From a checkpoint of a small contrastive audio-text model.
Model: encoder arch conformer, text encoder moe top_k.
Training: soap at rate 0.0019, 4700 steps, batches of 128.
Data: trained on synthesized solo parts of chorales (CocoChorales), 39062 training examples, 15.4 epochs.
Rows from expert 15 of block 9 of the audio encoder, named by matrix and row number. Rows with one number belong to one neuron. Each number is 128 + 24 x the weight over its row's rms, rounded and kept within 0 to 255. All counts start at 0. Numbers have three digits each. After the name is the row's rms in percent of the matrix's.
# up: expert up (encoder.blocks.9.mlp.up, 64x96x192), inputs 0-191
# down: expert down (encoder.blocks.9.mlp.down, 64x192x96, transposed), outputs 0-191
up.18 098:128172128165114103128160171118093130161146128128107082128102061128128177128138117150137085128128128128128162107134154128162142132174128128101128128128123129162128145128128141110145128128103131095128128131194073171128115111132127112103116149133083139163168160127084142128105097118089150141128128156154094128176169128162127102151128108128113083152128088148109161110166128128136128128143164128111104128154128128137166141092088141128132149137093128146128162095118139128139148128193134128144128130128128128165128152157119128161053114111107128136139199128128128128128142102128081152
down.18 090:128128128128214147145077125112164115128128128085134133109136123117128085128093128128125123081126128128151142128119091110104128126127082128128095128096095181190114128181128128161162128128059128107109115168128116128131141128144128126107105128108137104157116155128180150099118128128169128117128168105163128128137160149128128194126128155128128128126120130128129130128128138130128124153152172149141176128096130083128143128158122128178128130128128142128130052155181123105128116152132128128128104134136137072128106128128143098125128185128128128142086141128132093180128073097145127128
up.19 089:096128132166128103151092134118149128125136148127125186114128128162130128115174060126064137135135156128128128128128070128128168130141128110105108128116131128108068136129162128102114128135128071128128143129156107106128121122148128119144128094128094093151146128128090128078128096154128162128080128128101134109137128128097112151128141128101133123151128125111126128128109137112174166144193129054132128173114091081120107088142129133134100128084164131117100125133128085154137185187128141130162123107128125128154148150128139114128159119178169141128101128143120110128122125089128136171
down.19 085:092128105128128103147095128128184161128134145115090134077128183080127128097128128113128128138136101110109162128152088094107128125097128128149128163128147154067128121108133109128128147100108201146167103132176121169155128165122128128077104128128128150193098128128128128148114159163160093128128143168168128149128103157103124128128128128128128189128140105136104090117161132136128128159127102143106128157127128123143157167161111121128128121171128094105154128128157128169128128084128164128113128113128082129150112096128127128121128128164128104128145099091143184139127128128128065126
up.20 101:133128128086109177145101100147135128171120111128163128119162124101106128152124128128128128128133127114124150128128128128098074133149105128099138160110090128128148139128071141128183128128102146094061146128128108117128149171115128128119128128105167111128128128128128165143128123094136104141159132103128128169115122131121170128150108156093128089128097177146121178144137106117128154128128185140132163128122142128128070128119128128106117128124114128128177155128092133119119103188136080180193191128118120080128169146128128172152142094128128128128128105128106091174096127141098158144
down.20 104:122152180128135146095102137101134133128149120128128121128129128151128128117128118106178128085091128098128128082123128087147162128143128128142128128133128145146106133115095160128119128128154090092128104128128128139104039125114128150098132140182128179128116128082128128138093128160128110138104128128128128178139122128146144128093143137128120106128120128119132104116139129191132155141128128128129102081130153107125128137123128128168107084128177097105157103175106106100076178106077128128142085135107137166117062128083120128150128169128128170128148118107137207122133132144128128083
up.21 118:137105078160128101098162090067128111098128128128138128129136155124122096128128128136090182128132127149128128067157128128128083147117117128069101128109166144132087097165140128142090128136108143105149179128131129128140151130137146128137096128128128179124174111104136138131143140098128187137117149134119119128128084102178087100128137107117153128151127085151129128128133128152134131126064147148128142168128128141160128119154101171102104155143158141128081128131156175128163131148084128111134128089120145128138133142080128128119132128128089143179182143126105120120128162128161173152
down.21 123:128120134074128118128128157133148191163130179121181128166160090156109128101144154165127125128128126124162128128128152128128128098128149129182121128092137128155100108128114144113128117128096124128137128148128126183128128164101128132123128154105128128128128131099123128135075128156144128091128155107119114128140097169122135130189122156128135128128128203146128128120128128096136123139127084097102096146128139132113130128126162110168109107148143127101172128078128112133091049049124195148128128104128094107108128110105118130128127128128128098118128097126128122195128168096128106128
up.22 097:127141145114160142055128113128081128128128128127103143128128091105157113128128125125147118125173117136128093137128128149112119132098128083128128182123111090106165090120132128128128097161100126128133131141119128128119128168095163135156126127138173182129165134114128152117162157139140128155126109102132119128138128162128133128182148105103128104128128100193128141081128134098164113128185128128140073129122134166128093126092148140086111128114128128190128092128167108141097077199128076153131111123093090118128148121128136128174128112134133087108120092128130089128125128129098138091
down.22 106:158128133097145180128128128105175085128112112128186128091107144128102128161146087128115139128128139128128128067125128128177128125133141128092104145155157135120143128099132128128128128119128129094148128132128135096112117128128128143128128128128134128157128163119131128128128085128118099129084128089128128200128105146053123134111128128128109153187128160128157167122137152157128080101128151090143128136078177166128168084128128128134081128090153151180109063171156151086128143107114098128128172128133162143128128128125096183119128129115114128097141128127128127128148115166128088117
up.23 092:066128128113128128144128132111128106128128111128101122093128101132117128164117128136128136129107128120128096162123128128173128128128108128128131148172138151152128141149105115065128105139128128124141134146109128104128128144128128107128128141151138190077096145128126128128091151096128170128106145088110128180157128128147145055128087128155128160152101128159087128128111114168144139128098180142142148086132128105102148107128128108128128135187125128095128244078148128128147119089143185104063123128128111153141118106172149136151087128128128129123128137116094112128132118128134114105
down.23 094:128128172128129128128114128128128094091091163130110128095121109128128090128100148163149128142155165188128128128166093132199128128140128128115144128104093113104118157136107133113128128121115090120145137128196098121119136128149126132139133097145097098131118128120162128128128148123147163128138125181171135102128126173115151150128111139128177138105107147154175128095134094092119154124118131128064128128128112128128164112128124165137106101086128096086158116134128103116128128133168099128169057106177128111090102101132138146088138145130114167109128121147155127128148186077128089128
up.24 108:112128128143081155053136128100105128121153128147189125128128185075128128128127121129143088128119144130076138128145128128128117124128146139147128128128155109091128105128142106160142128113128124074090128128100084185094128128155162099128145111146148073162121128145128204128128103148128128128179149128095128128148125112165124107099095099128162123148167128128128126150094091147072112119128152125128128128106145151114128128097162115106100128120143128104141128143108115157128129149049128148094128151128175131167128128198156120128167128145152128143124128143123124146128093128128156128
down.24 096:155139077128113159087134050145109125150107132128128143107131069096128127158181139088103142102128097128111148120153151112128133187128129128124143153147163125122128136128143128131107127128125116128115116128080152113128178168153121128128147124136128194129128124112156081168066128128117106101128131128126128129128128114114137130128133128153086109128146125139128116133128120150128128150150106100137076128146167131128128109128168122128128128144128128128110229128144188126128117156126118122100161133137128092111128117120128191057128128117086085125130107128143128145129079128160164128
up.25 105:138164125128135149128128166128160145169089119128125091092127128128128125149127101108122128128107101128156140134128128128128139067128128138128138128149094096093140116130066130128154131091128150106123092114146118167056163128111115128127172128156157128163094110180113178175144117128112106128141174145149128132137080128164134128116094159128109128127142093128116145098128120144148068140128111128092135127085128119105128128128151118128098114128093110174125146128128164091110115125071128146128128128128128128133124140073135064175149124168128097131173162116162135134095180151128128095
down.25 096:105172128096128128128127099128104116141094090101155133128116128145138130129190128145132142128150127100074142097081160093094128186148128177083140196163137128102095128116128109128129146128083146124123128151087122167146075122074128135131158127136128128128174114136082121112128124128128129120172108137106146146074112128128088150121128128128154128128128128163126143106128128128101115159139128128175128090112128128099128115128102128097103128141128128133109128128086168120099148148167128128089108150146136122143128138077123161150128128038128178128128128090130095128128107128128149094
up.26 109:128113148128104099085128128134103138128128128176151128128123143128102138109143128113109131083164138122143121149120128139111128128114060124128137106128163133077128121149128151128079128128115129139104126117111079085157128149128116095128128090128187151145128151128128137131165166132110117103162128128151115175164134105107141080128162160088147093128132128128212181097084110128142161172074128128135128138146128159112128108142185153128128068115128080128128132095171128158128128122094128128117128128128128159091122141128173175144135128142106149087122128162128161129101111135128128091
down.26 104:101136114114128128128128131128140128081128128116129119121136148149128145162121098089130125100128169128165107113128130128104128122115192105144128128128081128151152128120105075127135108114201134112100128128115128128128142128128176128143095163147114128098120102118128128155105124128143128128128128083128155118077162131128128124157110107128096109158106157092069128143124128107084172086098149135121128128138154128162094094169172090128128075132128139112147095090130101147128127128128151164128185066077128109126141125128103125154161134202153128140128128105192128154111122128090123146
up.27 093:173158084128106128106128126128128128139105162128128140128164128146107128128213094145115171135107104158132128139128136103176096067136128134123195154068128133128139110117146128157147128153135128133128177128118150122172128128161134128129088128109184128128128096117097128111148128133158196092108128058133099129128128143120097142113128128089170116128128190109156128128139116159128128134172135165128152140128153141108094152128164160142107128128128125148130107171128142140082128128071067140128128152128138117106122128116128091145128164091128136139128128118143112128127128149155128142
down.27 104:135128148128131089128108142117128127146056128091147169140128107154128128128128128128122141101145128138162156076128174137128114092110132128128128164126128110130136097078155122102128086077117144093134128115087128114065128128148128106120115143084128148151111128147128153144121102132127118158128165166084128128127173109145122128128128150128162158128114128144073128170137128116096128088126100105156142170107189124135182128096092124130146140171162129123125128128129111175098107128128140142128128074116178117131100152061123142074136087097139128116128155132128128130118142128066126126
up.28 098:121126119128128186164115128128118147128127132204128096131128163128194128128159102130157128151128128141128108128096108165128124128154164124124128119128107142106119080117128141091119128128185061128145110134128128128108070139125128111148100128137128166128128128189114168113145140128128118128122128164137138138145128093143120128091128145128128128128124114060061126128128099147091132094151088117149128112146155156128173128174128129119108128128128102104099128118163137128157180099174085128110105110128175128153128128144164171164128118097128067128128106128109128167128140146128150159
down.28 109:128128128094108176129128157080105109152128100126074135185097186123137087128148129172174139128110142141128165120128142079072070103128132128128128115176173128128156128122114128128149163128128128091143102114153129128078153128111128127128120090152128128143145113153081128098126157128117075125153131105128128116092128128139138097100138106156134138128128125167128128080176126074099113173146128097139145128156128128151085135114155128173128133128119128128128189128128128128148147133128128127122128171137128128128128143077128129128129165115152175128097079136157144167137089157128128138
up.29 142:133185163173132121155109165128128144128088128128128152128150128158137098128128111152094177128128132128128122136090128098182177112158102110129117128093077144128090124144175119138195128161161128146101172081146140117137128128147156128070128128165117102128123153151109138116175125109127110128128128124162128171096128077120123126131125128139088088118129122128092128131151128158170126134155120128137128128128154096128126125145128107100128106137118088104128111146122135149115109160128154133128171101112114149113065093099128053152128109140139156128161120128139180114101128128175156128
down.29 128:114131128128137104103143092089143096162128143167128127128155128135142177128080087115158143116136111186158166119128110128079130041124099128125120149128171116107128079121191117128141128082171128128136092128149128138128128128130130106128172097094128128106125128128119128128163151155126128155137130129132128093119166160128108128103128145107130099159114128143128089093128128154163156078128123092128128172130158100117151128128153100128128126155159158136168164146108155106128138146098119118110128134128128111081182083128125201136128139145120147145175151128118128071128133128128128128
up.30 101:102128128107144128128109144100168154128101107128128120150093096148128129140140128128128120121112154128128158126141128135117128182099094128109128159128156127170094140155163184128128125128097118143128093175132150140150103131085127128128112120097126128122195085122128154138158128124091107071120128128085068128128128128159167094132154163128128146128080128203128125134128071122115142123140128134128128163109128128151122108136134188128128128114105134128128203128120173133169129128197173151147128179145120128160174137131122128158133088146075128128128128136109137128116117111122128107
down.30 108:136105072136139132145128128128128152120154128115125161090153128124128128128150133163115107160128104128128109117143105128166128137111109158128057120128128128095059093128098114094152058219117097128136114137129142145128150128151181132128128097163109148075100128150154100115086119128167128163128128154126117141122172147141150161135137116099112130128095150113120144127123128098128143128128128128128128095123158185133128095128123170128128092122128134104156099083128128074132128097125128077169144099189121128160136100154110136128128128152159128137122101099167138128152164128128141128
up.31 123:126117170128128156158094141141142162103174127166128128154128064128115092140161128128128140174128128128156128142156107128115140110128138089141131081128115135173128122125120159182128128184144133128128162128128128137170152107128093104096103104128126128120138137128128089168143144128155102128092095128128102128065093101128184164128073091128120128128128078086128128128128128119114119155143087160128128135114105128128128107105100142089160081101128138128171176128128187163116147141150124128128132106149150128137112128128089102125164128158128128139161171128128169143128116123108090183
down.31 114:151128134127123099097094128109128134168128128182142139136128146115172128128128128117112110146102066146116205128128128108153128130145119147132093128136137128063170128073125126102128168142128086133128125128128128131140128095133133128130147116110128128170140150108161128150128167128128078173156128114155168166108152139128128128112128122180128128055152128169128128128123128173128128083136128131191141107170093093122082123081122128173128087126149128144161128103093101082110137113118128128131128128100124128128120128128128124121083179137166128128096144116128160119091128131173158128
up.32 103:105164115134130128128162152133159184128128128102117119133128100128140100128134103128189118128090132111128129128097133128128129128143126112134128128164138161110108113138150162158125128099148093119128139127193142109143073146112124155088128098143132138116114122111167108172174101062125183128160122117128160107130128128152095186087170076159128128062108057148103138139136128128128123128108128105127094128128129104128128117118128128148157128166109158128138152169128143120127152105148156119150102146175128128138147091128128102128109174122082134127139128163128108128086155128073151129
down.32 103:128128106109172153119098128135128122128060128105059151086154162168115124148119128125121091128126142128081092128084076162128128128147128126128120128123136103154107092156125115130184090139111118098128150128096156155163199102065128128128109128130133128128094128121128081128160152128134108128128128159159113074138150106123154139128145126092144147119188158128150120150115116128112125138128144161128128106109128160128094086147119110144143145142091134128159109128117128112092123199145128154128128109115104084128124091176099128128092126128081127136128128167143115128138128108092128128
up.33 089:083128146128128149118128162128132128133128120179127099144157128128128128144136100128128131128128128145157150128128146128128125133134093133131121107128180173128125123164135128083123125111119145128128063180128128128171170127097096136128123085128118141133128169083112169128124134113125128128103165163132164027128106143112142128103164137128161128184128128128097128114099139128128128110115128035102134100167128128128129134128172128139134147092177052149133128128128154106128152078147138149084128128124087128128128169128128128128128081128128105131114140128121128128114080115089153104
down.33 086:172096122148098140116128106128128120128128116128128120082128128111116118097128119128115119154136114123108153128128128128133103137128158187166108184127115157135150155132097142128128128128177151128123095092090138110156128171089128128128148128194128128144142118162124128128128104129107158125174068103069108128097125155103139133137090157132096096082116171156129128142145128130128134128127128128145133131083138128084109113116119128177120039107132137119128155097137106106127140128180167093128128167122145171128130128132083066128193109128128128132106155128128128169128102128104110145
up.34 093:128128112128191153134149084118179128186128127139116127092099163128128130136128121128128165117128128128144128103085121119117128134191126123120143149128136128122128128141128180128133104134089128143074086146111150144128092128105141150154145128085128128106128113128108133171138118086160183069089112081119175163108191127113128129105126095165156159118095123128131091128097090123128169118128175128128100128154114127128071128128103122107101156147088128100138148130154130128131128180161128135205128139128128112119128122128128100157128128116100097142128138128128123128092179128128128128
down.34 081:156128119110128128176131117109114128128078061094160164138125128167087053110107121075128128099128104128128128128107112128128154101155095131155111171084132128128076128072107128135128128128116120106136158148128124159078128128169159128150128128128128118103159128128116104128128128153133128128122170128121096181122128086149151128096158108144128128174127128128128192077160128128158163106109115075154100128126128130165128105116128101139114080128109089139150092124138128128150128128109128128105117128142128111128155164128125163093155128138128137155178098142146153151128129128092141183
up.35 084:112083101091148128143145128127126104154128163087105128137128129128128132128178082172128083144128128111158110132184083128137140128121092095146110069163180155140152128139177126128174169114141108096153117196112129107140128128093105128097128128135140065108128124128102128128128112129134128131128128082116126090153128072109165113128129211180081137151128139128131128128153128104128085127128161128176139128128101099128134161124138128128112150121128088152128114127132168152128128081098152152128128128142137128128128173107170128143128128128128144128122136089128142148129157132133109157
down.35 089:169129103128128128112128128174128140128158155104128170128069093146128128137161132130128091128162128127148152165125128153128148182157112153128128128145054083128081128140082126101134128160112165115151168105190128100159128134139134128181132077102090118176128160142099128128128119109104128212086091128128159137094120120138128130123144103083114166104117146128142113169161092128131128088128177128128118135128128128096096111128128099128121128116154128145136128142112145113123125101156143128123092128107128160128136144123103152135120151093187145136113157128128127110148084120129135127
up.36 072:128125128128141128134108128128108117119055138105115090134118128106100137128128128128116104095128115138106128102098164105066122128128128141114149120199128156153158133118086175128109110128128136126128125107137113136123060088187124175104128128097118128094128128128128086128185160128128130116140128092126092151128152165109098162211179115098128128118105150099128128144182126114091124163062164128091165090128128107128128135101126117076098118128123128071146128128138128128146128111128167128128143128130118162163128141154128148116128128128128132128092106175143150134128135132128128136
down.36 089:093109143142128103128173140128145124128119125128131135170128128130128095186135128128143144116132158086129128155128101080128168128128177128110128145115146136136132156158113144128075102106128128095119156153140128128128177091069128128136128098190101168120128103128124146125115115127157110123129099128121175156110131074128096103111128112177092142140128078128144073095139116128128116040138182068128131139128128128151089131128128128123138128128128139128133143128131128128091128128096130128146128128090070106163078151119126093116079136128179178128128128128145128164128128128134141111
up.37 075:177090155113102128128128125132089163120128128128165119128048128123106083128128118131172168151142128145128137128092122081128156128108118116077128131128128112131154081144128128128128128128086153194108128132128112167117128168128128156101097146127179128124119128100174082128161129140200178128128138128080128128103108144150128127128115075164098168128128096166128128128101117128074088140123128156132156133117128107103140128080128122161092128128128107128118173132119135128154121130146104115093124150158095156134149096167120128132117074150119128147128100104128128156142128128153149128
down.37 077:128128128088086169128128153128128094128109115099099157118136144128182128128128128146128128128159169122082172159136156107093128128141130151096103128128149128096151128107128126128128096128128084102141103128128128096105136080157119130095126100128080124128110153110150128078138104124151086128128131134128190102191128144097151165169128160128169140168128159147093128139110163128140128133128128161085106108144128128168139128132084128151186102147128078128161085128128097092122122133132155108128071128128128098169124133090128128128157148128128141128165128143117128132128206127112104128
up.38 098:136128146128128113113089155126100143060129128128143135128117101158097128155128167126127149086144128104118128120145147128114154128128111128128128159115120150123132100123128112130162089128128112125128166109105102141178097128157174128111175128124076128166128200074123128128149119136141101108133149149125167185129143128128153114180128154129142148078139128130103128137128128098158144172128154128162156128096108083128128129128128075128098128108186092128128089143128124128113128128139137086105147128128085125115128128146152128171131105128140159196075091171110140120128092098133125173
down.38 082:151128128156128151126177121095161128139117175151133118147156179116128155127125133128123172118121128132105128125151083122111170131128128128079115128137128112147166133128128087126128170128189105183128128171164160151128128151136141128128152124140131157144153158128128105123119128128116128152141120106162079081128157093122128111132128103128096100193128070128168035150140115181146133128128121128115094173095155128111157128138167164120151128128139128151096128128128128128122128081077129168112144128085155128116128108084128128140128128133138121124127162128119128149100126137128153071
up.39 086:128128195122084133128122128128128121124128163123128113152082104103139128159157118106142085161128128160129128128092126130098128138068128062144167123128140148147128157128077182141128150127123128128128128123168146112154127104157128133144105128154128117123128170087128181128128128159128128153085139156164128128137152067128136128128202128146130128087138128128186135128131169142128128121128128135167095128128112096128119128139128134135111098136165200105128095128122055196128098160128095118128128128125138086122128128087166128132090117158128128115117128155115128128099128126128128107
down.39 091:120157096072176137121113094149140112124142146196128133128106155144112128149128097128143180113092111111183120174143108128130124142189126166100128132146129128100128189153095128108175128117164171148123128168134163128120159128077160128121169103154128158117128111086115095090187172072128128151128159128124128163145090131128129140136126107113090076128167128100108102126126107128128128115122128128128128128128169083119095078128128111128141128148131134128128128128128128128172097126128127141138128123128138083128141128128170128102128118141165152118156142123120110111145125131175090115
up.40 129:151102163120131128114167083135128128105123128156120118134128128133151085128111131140157143131192128143103176128117128163143128113149167130094075087157128134128150128128128097085126133064128128128190152139095128141128115128140150120135128130128128159128134132065167153128114128137136119139116128128095128093120169128118128128110129128084128097148128134133083128152070131108128128122128128099119135136198123097128128139165105128154133128101128107129112128136128153157139188128115148126100077081128127170117133128128143128128128142109128128144134128070079065127117141182149101203
down.40 116:128128125090132128128128128137128128128161134128135106128128110114189136098128128180128128128128169138195155160128128128109132059099115083096099151139170128128128119131104128122128141149128135128120129129149084128088119125105133119128121151118144131128114126128104128077086128176128128128139128100122128143128128148115147096146128088129078153045128166114167138089143128081144093111141102112128128114128128128166126115101128084115115093128100128146158127128128089127124128128128128125116144128128124175128172145116126169138093127128128118105114065128128128215143128179051104134
up.41 083:143133123116128106128113091142088128133128128107128128128064121170086085128120128117081128093194132148114088098128110170098109128133151156139128129113138128128165128128128128136137129128136129143148128072148128088183095095105101128127128125159128148085128107073157077151191110128128131148166117138177115145128149158116140158128110181095128117096083128097143165147128125117093142177113128174092129128120134151125138119099077129122128077145129128088139128128128105178128128128179124152128119125144128149128120128121128128111128175115162176128105120123170128117161128123121128140
down.41 100:155094128134126148128109161128128128128142128153140128169180128172128128128129081104134128128128133128170118142147141116170112128079128128085205111166105114117109128150128138085156148128186121149121155128117128128106128128128128093091150147129122079116115128124128119166156150120145128135146144119128183119100104046131128128137139135179159131128175094090128104112133128145166128128173128157120113099147091096128128094163144156128145128091128151140128128128128118151089128116133105111139128128077101089128141109166130113128125121126090128135105161158095128116101073158091160080
up.42 111:187153098124128127128099128139128128146128169169135141118128091143134178159132105136121128074160136097158128058172128143128095146135089141113128172125104142128128131140155104134128128169085161128158128168128126114128155101148149128141131170157128136152128128151065152110130163128128141100128102131128141128111074091119128128126133126139128144135147099128141148128161086128131187128105143109142118153139066128094128128171128143128131128120152098149128081098128173124095130128108156128132164138074157138128171128110128104128128128163114066136128128186172111119109098131128107128
down.42 109:129128101128111093136128100128110128077107100137128075128177103128097126163051077068164145128128133110116163128127110142142128157128116128128128132135166148166128120059090152082152095135127120128147107162128175128134128164173139128139157123131129184149111128128128164139167089128147110190166128128115119110117156128148137106162104128128102128120117128128113128128128128111111128105060120154085138128161128124128165133122134149159156135128128132128138128122128129113098135097096128158128149135128058128135143140094145105151128138102183110104128128128094081128117128152146117162
up.43 076:098177095140088128128160128187119128145128105157128176101174128108145154128149128123128176151043128128128111124128151156128128128185109140123128150152102172128120128105129128103128128128128112122084132174109132128109128128161168110128150128182135186128128179110128171130128128069139106127083117071138207140128139135120128146148104128128105128171092154128104113102128128121139128135133128130125128090160150128128128116087128090128134130128092156128182128128157153118132153128128128128105128128128096130092128133142128128094119083128187169128120128146129136174128116128130126137
down.43 075:119128166128138114128128149161156128124128158077150128128128090092120081120076159104126128128128128145122123128151128103115128106108128149128128128196126073106167106141097108134136128106149110102155095146116103118162128167128128109112131103135087175128106168128169105117128151112109167205140112128106134091133137128171082138178123128128129150128128104124179128128161124128158128117125128153128140134128128126155169122100102161130154128114138099128130112128067154128083163112128121128105095137128159121128105073082128175132163160128128121108128074158162107128101128114127147081
up.44 074:160121128156128129083141145128147128105088128154128119087128114115128117175164078142152179118101095190071160094159092128122100128090128115128128128188129152153135107128132128126157128105128138119154151127119128132150145150150142128128115124128121114119151128096111160128165114128195128185128166085128157126128128128142102127128145120152114072108178128090091122131128107128133109128128118128128150128102128197093130092089114147128116128107128128180128099099128084126126180128148128104131100154110128092080135106128145128128118116128128092114128094095128187125165128128128153147
down.44 078:108128128109150128085191095156175110128120166123128128093069158128133135089143128144128155082150120128128094128096182102128128124175125172147084128152117168108120147128154177128135108116128170128143176134083128161096108128080128079167128121134128128125140137143117142128128141128086164126116117125128124113088127185140135150128113173141128121128128172159128128129128128121163128081128128111114128084131170138128163179172142133100128120114180128150128055136164122096128108128090129135154126155138138136128114151155141128095136126137117128149146137110156128151111101111132120158
up.45 104:128077128148157128128100090115128106106128102103128131128175122159104128133163085107128163110154137106150128128139107128131146113128097113119128176140128128128112100104180167128119120200118100081128127114095133128127128127128128130156077110127180125140183122128128100128162173089142128158128099128152128151135121128159159124102128109184148101142159128128163145138100076128110189128114127120152128128106133145154114128145182128128128106132155089162134128128128117149128095128123148126111128128082128141128159187135138137128170128186109091084127128161128058128146130096128128105
down.45 106:128121119085128128126179128128149109120126158159152150134128112158106128118135082084128136104124148140162114138128128165111104128128175137151121128128103142128189116128095054088067108106128128147125183190125088147101128139128128080093128141107147128087161117118128102128095099128131128128153182083128128122128126161133121164128099128117128114102110116079146176154150131166139115160118104139085090126130117116129127128153128128154128134166159128128128118128128145125072148078128121140079145134128130178141094128128128101128128161151146102088088097134111127091102128140128128103
up.46 108:156127128128155124128151118118128160128101115100148141102125151180099128128126184110204128128131118128131162136112148128156140164128150169091106114128104137128136124132128128128079120118098123130112105120093128128120128058121174132070118128128128129148131095183128153136133128128129128165105140128156118128158128150123115083067120128098134095128148112105094115128128128128172082126128150161084128146095166128146120153128149080128160170156128160097128068154150133128128101128128150128141128184135148132128144065144080128128146131126115116189160128100128133122128131128181123113
down.46 114:067121139107104154164128132101134145123128128151171128116128115127128173128189097128126126128163128129097116098147195181094128162128133063128145128128172128133131123133119128104136123128145144128128102141131104161119135128128107126132172118131115128128128102143128145146159127128125105085128158128168144102123140144128088185128122137083142128180117146128128100107128190165121129143128115130151116142128146132084068128109132146112128110144091128094128128129128135107140139075108100128160128172196126135119162131115149137128128144128107108115081096090101108160128186130194126139
up.47 113:128094091169176128129128153113107168128128128128125105090128128132129124124149113090128145082088122088117159106128128177126128128111128090154125083117111168120089128128135128139110086128107128126128135144177100108118116127190103079148106109114127125162185117163143128128140163105128115128149152128128158129104111119128128128128144152169110133165128128145117136128174128109128187151124138153174115128097131115107136141144150128114101115141190107128167157128153099170128128124109128093128128146150089128147129085111128128128128128128189173128069128128128175195107128128163088128
down.47 110:128130128148099128090128128128096167093104124082128100108137135097136128174128123116089105108147146212121128120166106141129153145128128132136089128127143109166128147123109128128128128128141157128098126128118128139147103092135105121097102096093083111125100147170128128128167128128090128156139168084128128138126136128088142143115087084106139144141139107162055160140128206128156112128126128162128144128154128057142157112119128152128142123146162126129148162128139160136128114142128178128128092149128098110116086103098119128114128107128147171128128114128113136128034128146140139128
up.48 138:137128149124082128128139128153120146041139128094201155135128128093128128128168153128133128157089138112139107128143162104097128102173128124097138128118121111128113128094147087116131166129098151133096128128128128086172128125128132128145128128128141054110099128124075127128113146128127104112145044130143145188148127188128091128143095083128122145096152128092151120155128123128128128117128122128170128128131151116133074126114159111137128098128128066153127156128101123148110125151164128146114128140146105146097134169151128111155128152133110120128164155161146128128086145132100106128
down.48 129:093107092122128102128122138128124105128162128128128152128169148151128131157173110135128140090114117130137106091105098128109132165119091118128116128128134110128129137128172128116128111128142122097128089128162128094128133128128128131119128128128128155150139140062138134198128161166165128170156128127074145128145171111130120079128128151148124108128125133097128192137114204081136128139105109112128120144131128099128167128168097128139159139128191164128176128128144166108128174157101114128179108045125135133128122072153128135128129148128128128095129128186128135106165129124128128128
up.49 142:103154126065128105147105170111149172128112128172126063143108128169136077128128109165143110150117105117152128176112131095127107097154140118146183128141128185174155116144141147128128108135106138128128128128128128128123153128105111129098129108128126120116128128189137135105128099174147144113118113120149128111113086209067145148165120116128128119125128103128137192119165098153128120133132156128064128090153118130115146128128123095139133120128077111116114128097143195145128139126115103191170128139128128125150090127128087128155109128139128101108128128117128127117108135128128128131
down.49 141:128140146151136109161118128128092122170127128128128148128138160192153171136137117142129104095093086151168133067049111135118180159112081128128150167139116152094131120094154128155128141128115120128128114143128127121158143099119162128152128146120156121128125170128127146128128128130147108093128096087095111137152123119110128138128110128116128094085148129128104109099099160128067124168125128114138096141128117177128090158128109175128128146151173175052128131168128126128128127128131093141117105135128141134132130111127091128128091125066128112146135145083084128128085128128128128106
up.50 103:127155161120095132129111146108107110153116128112132095130105062128124159143128073141156157128128135103128123146121128171141106139070092170139165160127192140128122139115181128153124128128135150128113124155143128095133130120078148113108144128129128116087155101133115128133128128135128169107128109077128158095128134127150128162082128107128128176126102085169102092082106128146147125050128127114112133128128171128128128060152128121109086128113142134128171128144138128140128130119128124086170143153126153073136137197128139116128094147128128127128137108128165128135136076155128132110
down.50 110:182147128128128118128157160109128085063085160112164131124148090128128128128109113128133128128104087107109128087128128151181088126128108087111088177134128160110171128128126102128128106111083148090134128128128132098128137149149153128128128131073160176128128133128128136163128120128122128158116093151076112109114177167128167166141124128092094157128146167136128123184138110129128128175117128116128177140130147128128154128121128147128128124185158144133128128123114157133116128085116119118128050117130162165128128101165109128128086157128124089114128128119138125184121100131128128164
up.51 088:112097128100145137128128093128148147109088119128109161174155128133135087128128124160144122124094170175128095128128154128128082128128139119127149080128145152159128128128128111159109171128122115128128108129121114115191140149090135091108074128128137071122133130122128105172109128128124153132162128070116118128154099128149177128128150132104110113128128128101145138142128180128082117128128139128128130100143128136138098128062084161128127084121137111086139168157103158128138136135095103128111128067128153128136128144128182124174128128129077163084128128112128128115128147152046128142
down.51 090:161122124128176111116103121128124128150142107153087104140128128128129147152111140136171128168128100104172128128083128130136095128158118191128119139150128128125145092111128170108128128128128143100108128128132139088119148157128120128168128128139125160109128153128084128111117090128128128128128114121128128191128143128123098170173128128122154135106175128128128128130128145145157180049128128128152094072180085139097118127123166128128135128084136133110179145079128147120105128104178128138171128128128108130124116135136076128138128156077128187128112128185142128128128103066124085128
up.52 093:128128062157096068128128146171115083128128128128146137054128147191128135104060097102099142159159128151066077121128128107146115128162128159106128128131128144101101149143121096152137079128151178128125128137128128122123113128128128128132156128104128128120102146131179156128148128132080107103169068185128148171128125128110101158105113117100119128112085128121128128096128139128169176141119148086128129165156117131087126128162128128120141128116159128128131155128117134128133182128156124128128128107179128140110128128126127098128080128128154107128128128130156095125128128120156128114
down.52 092:123128139157137128128062088083068128128128128128128130163128142138166150178130170100105081128128069132130119168151143163138175128065150037101125213132155128128133168098128129128168152079144134128119128077109140117128128128128128128116096148135170110086113118096115140128128128140119114128134134136116131128148128089128160157160138128114117156128128145128128164117128128107118135128192090164138151126128103128175128118128098164127147129122128095128160128156128128128128119104123128147137141094128128128086146128128145129128123122141116144128107115105128175128101179144128128135
up.53 108:123095159128140171128130083135185128128106095149073161134128128119147128112164092128108104128097128141128109089145128128140136145128136111111113100128128128085128148125151098113128128132138104128128128113128141190139128124167124144158143128118160128128128128175152110116152135162128158127151108152102128116130128098128164104128128127110162133148128132159128128089118121096102133128128161128125113169095128099116104079178090174105122110128128166093146098064160142085137115156102166128156128063186103102137128128128090151093128128149124146128165116131057154122128166152140172103
down.53 093:128128113157154129168097113137072124160188125128128122070158195128114152128159137080128158128101094105128128128112108128109108110116128160149128106128128128113128128128130097168128133128118092139119128163139128128173136113134124118128161191118128128131085120123100141128154126114128084144128125128136145188073140146128128128147128128092128105147040128114143086128128078106117148128128128095078132128128128128131106159154146128093096151128096128131101089133124151128135120172128128136128129178085085146128120134122116128128157191128128128145128133118135151144178144128127097066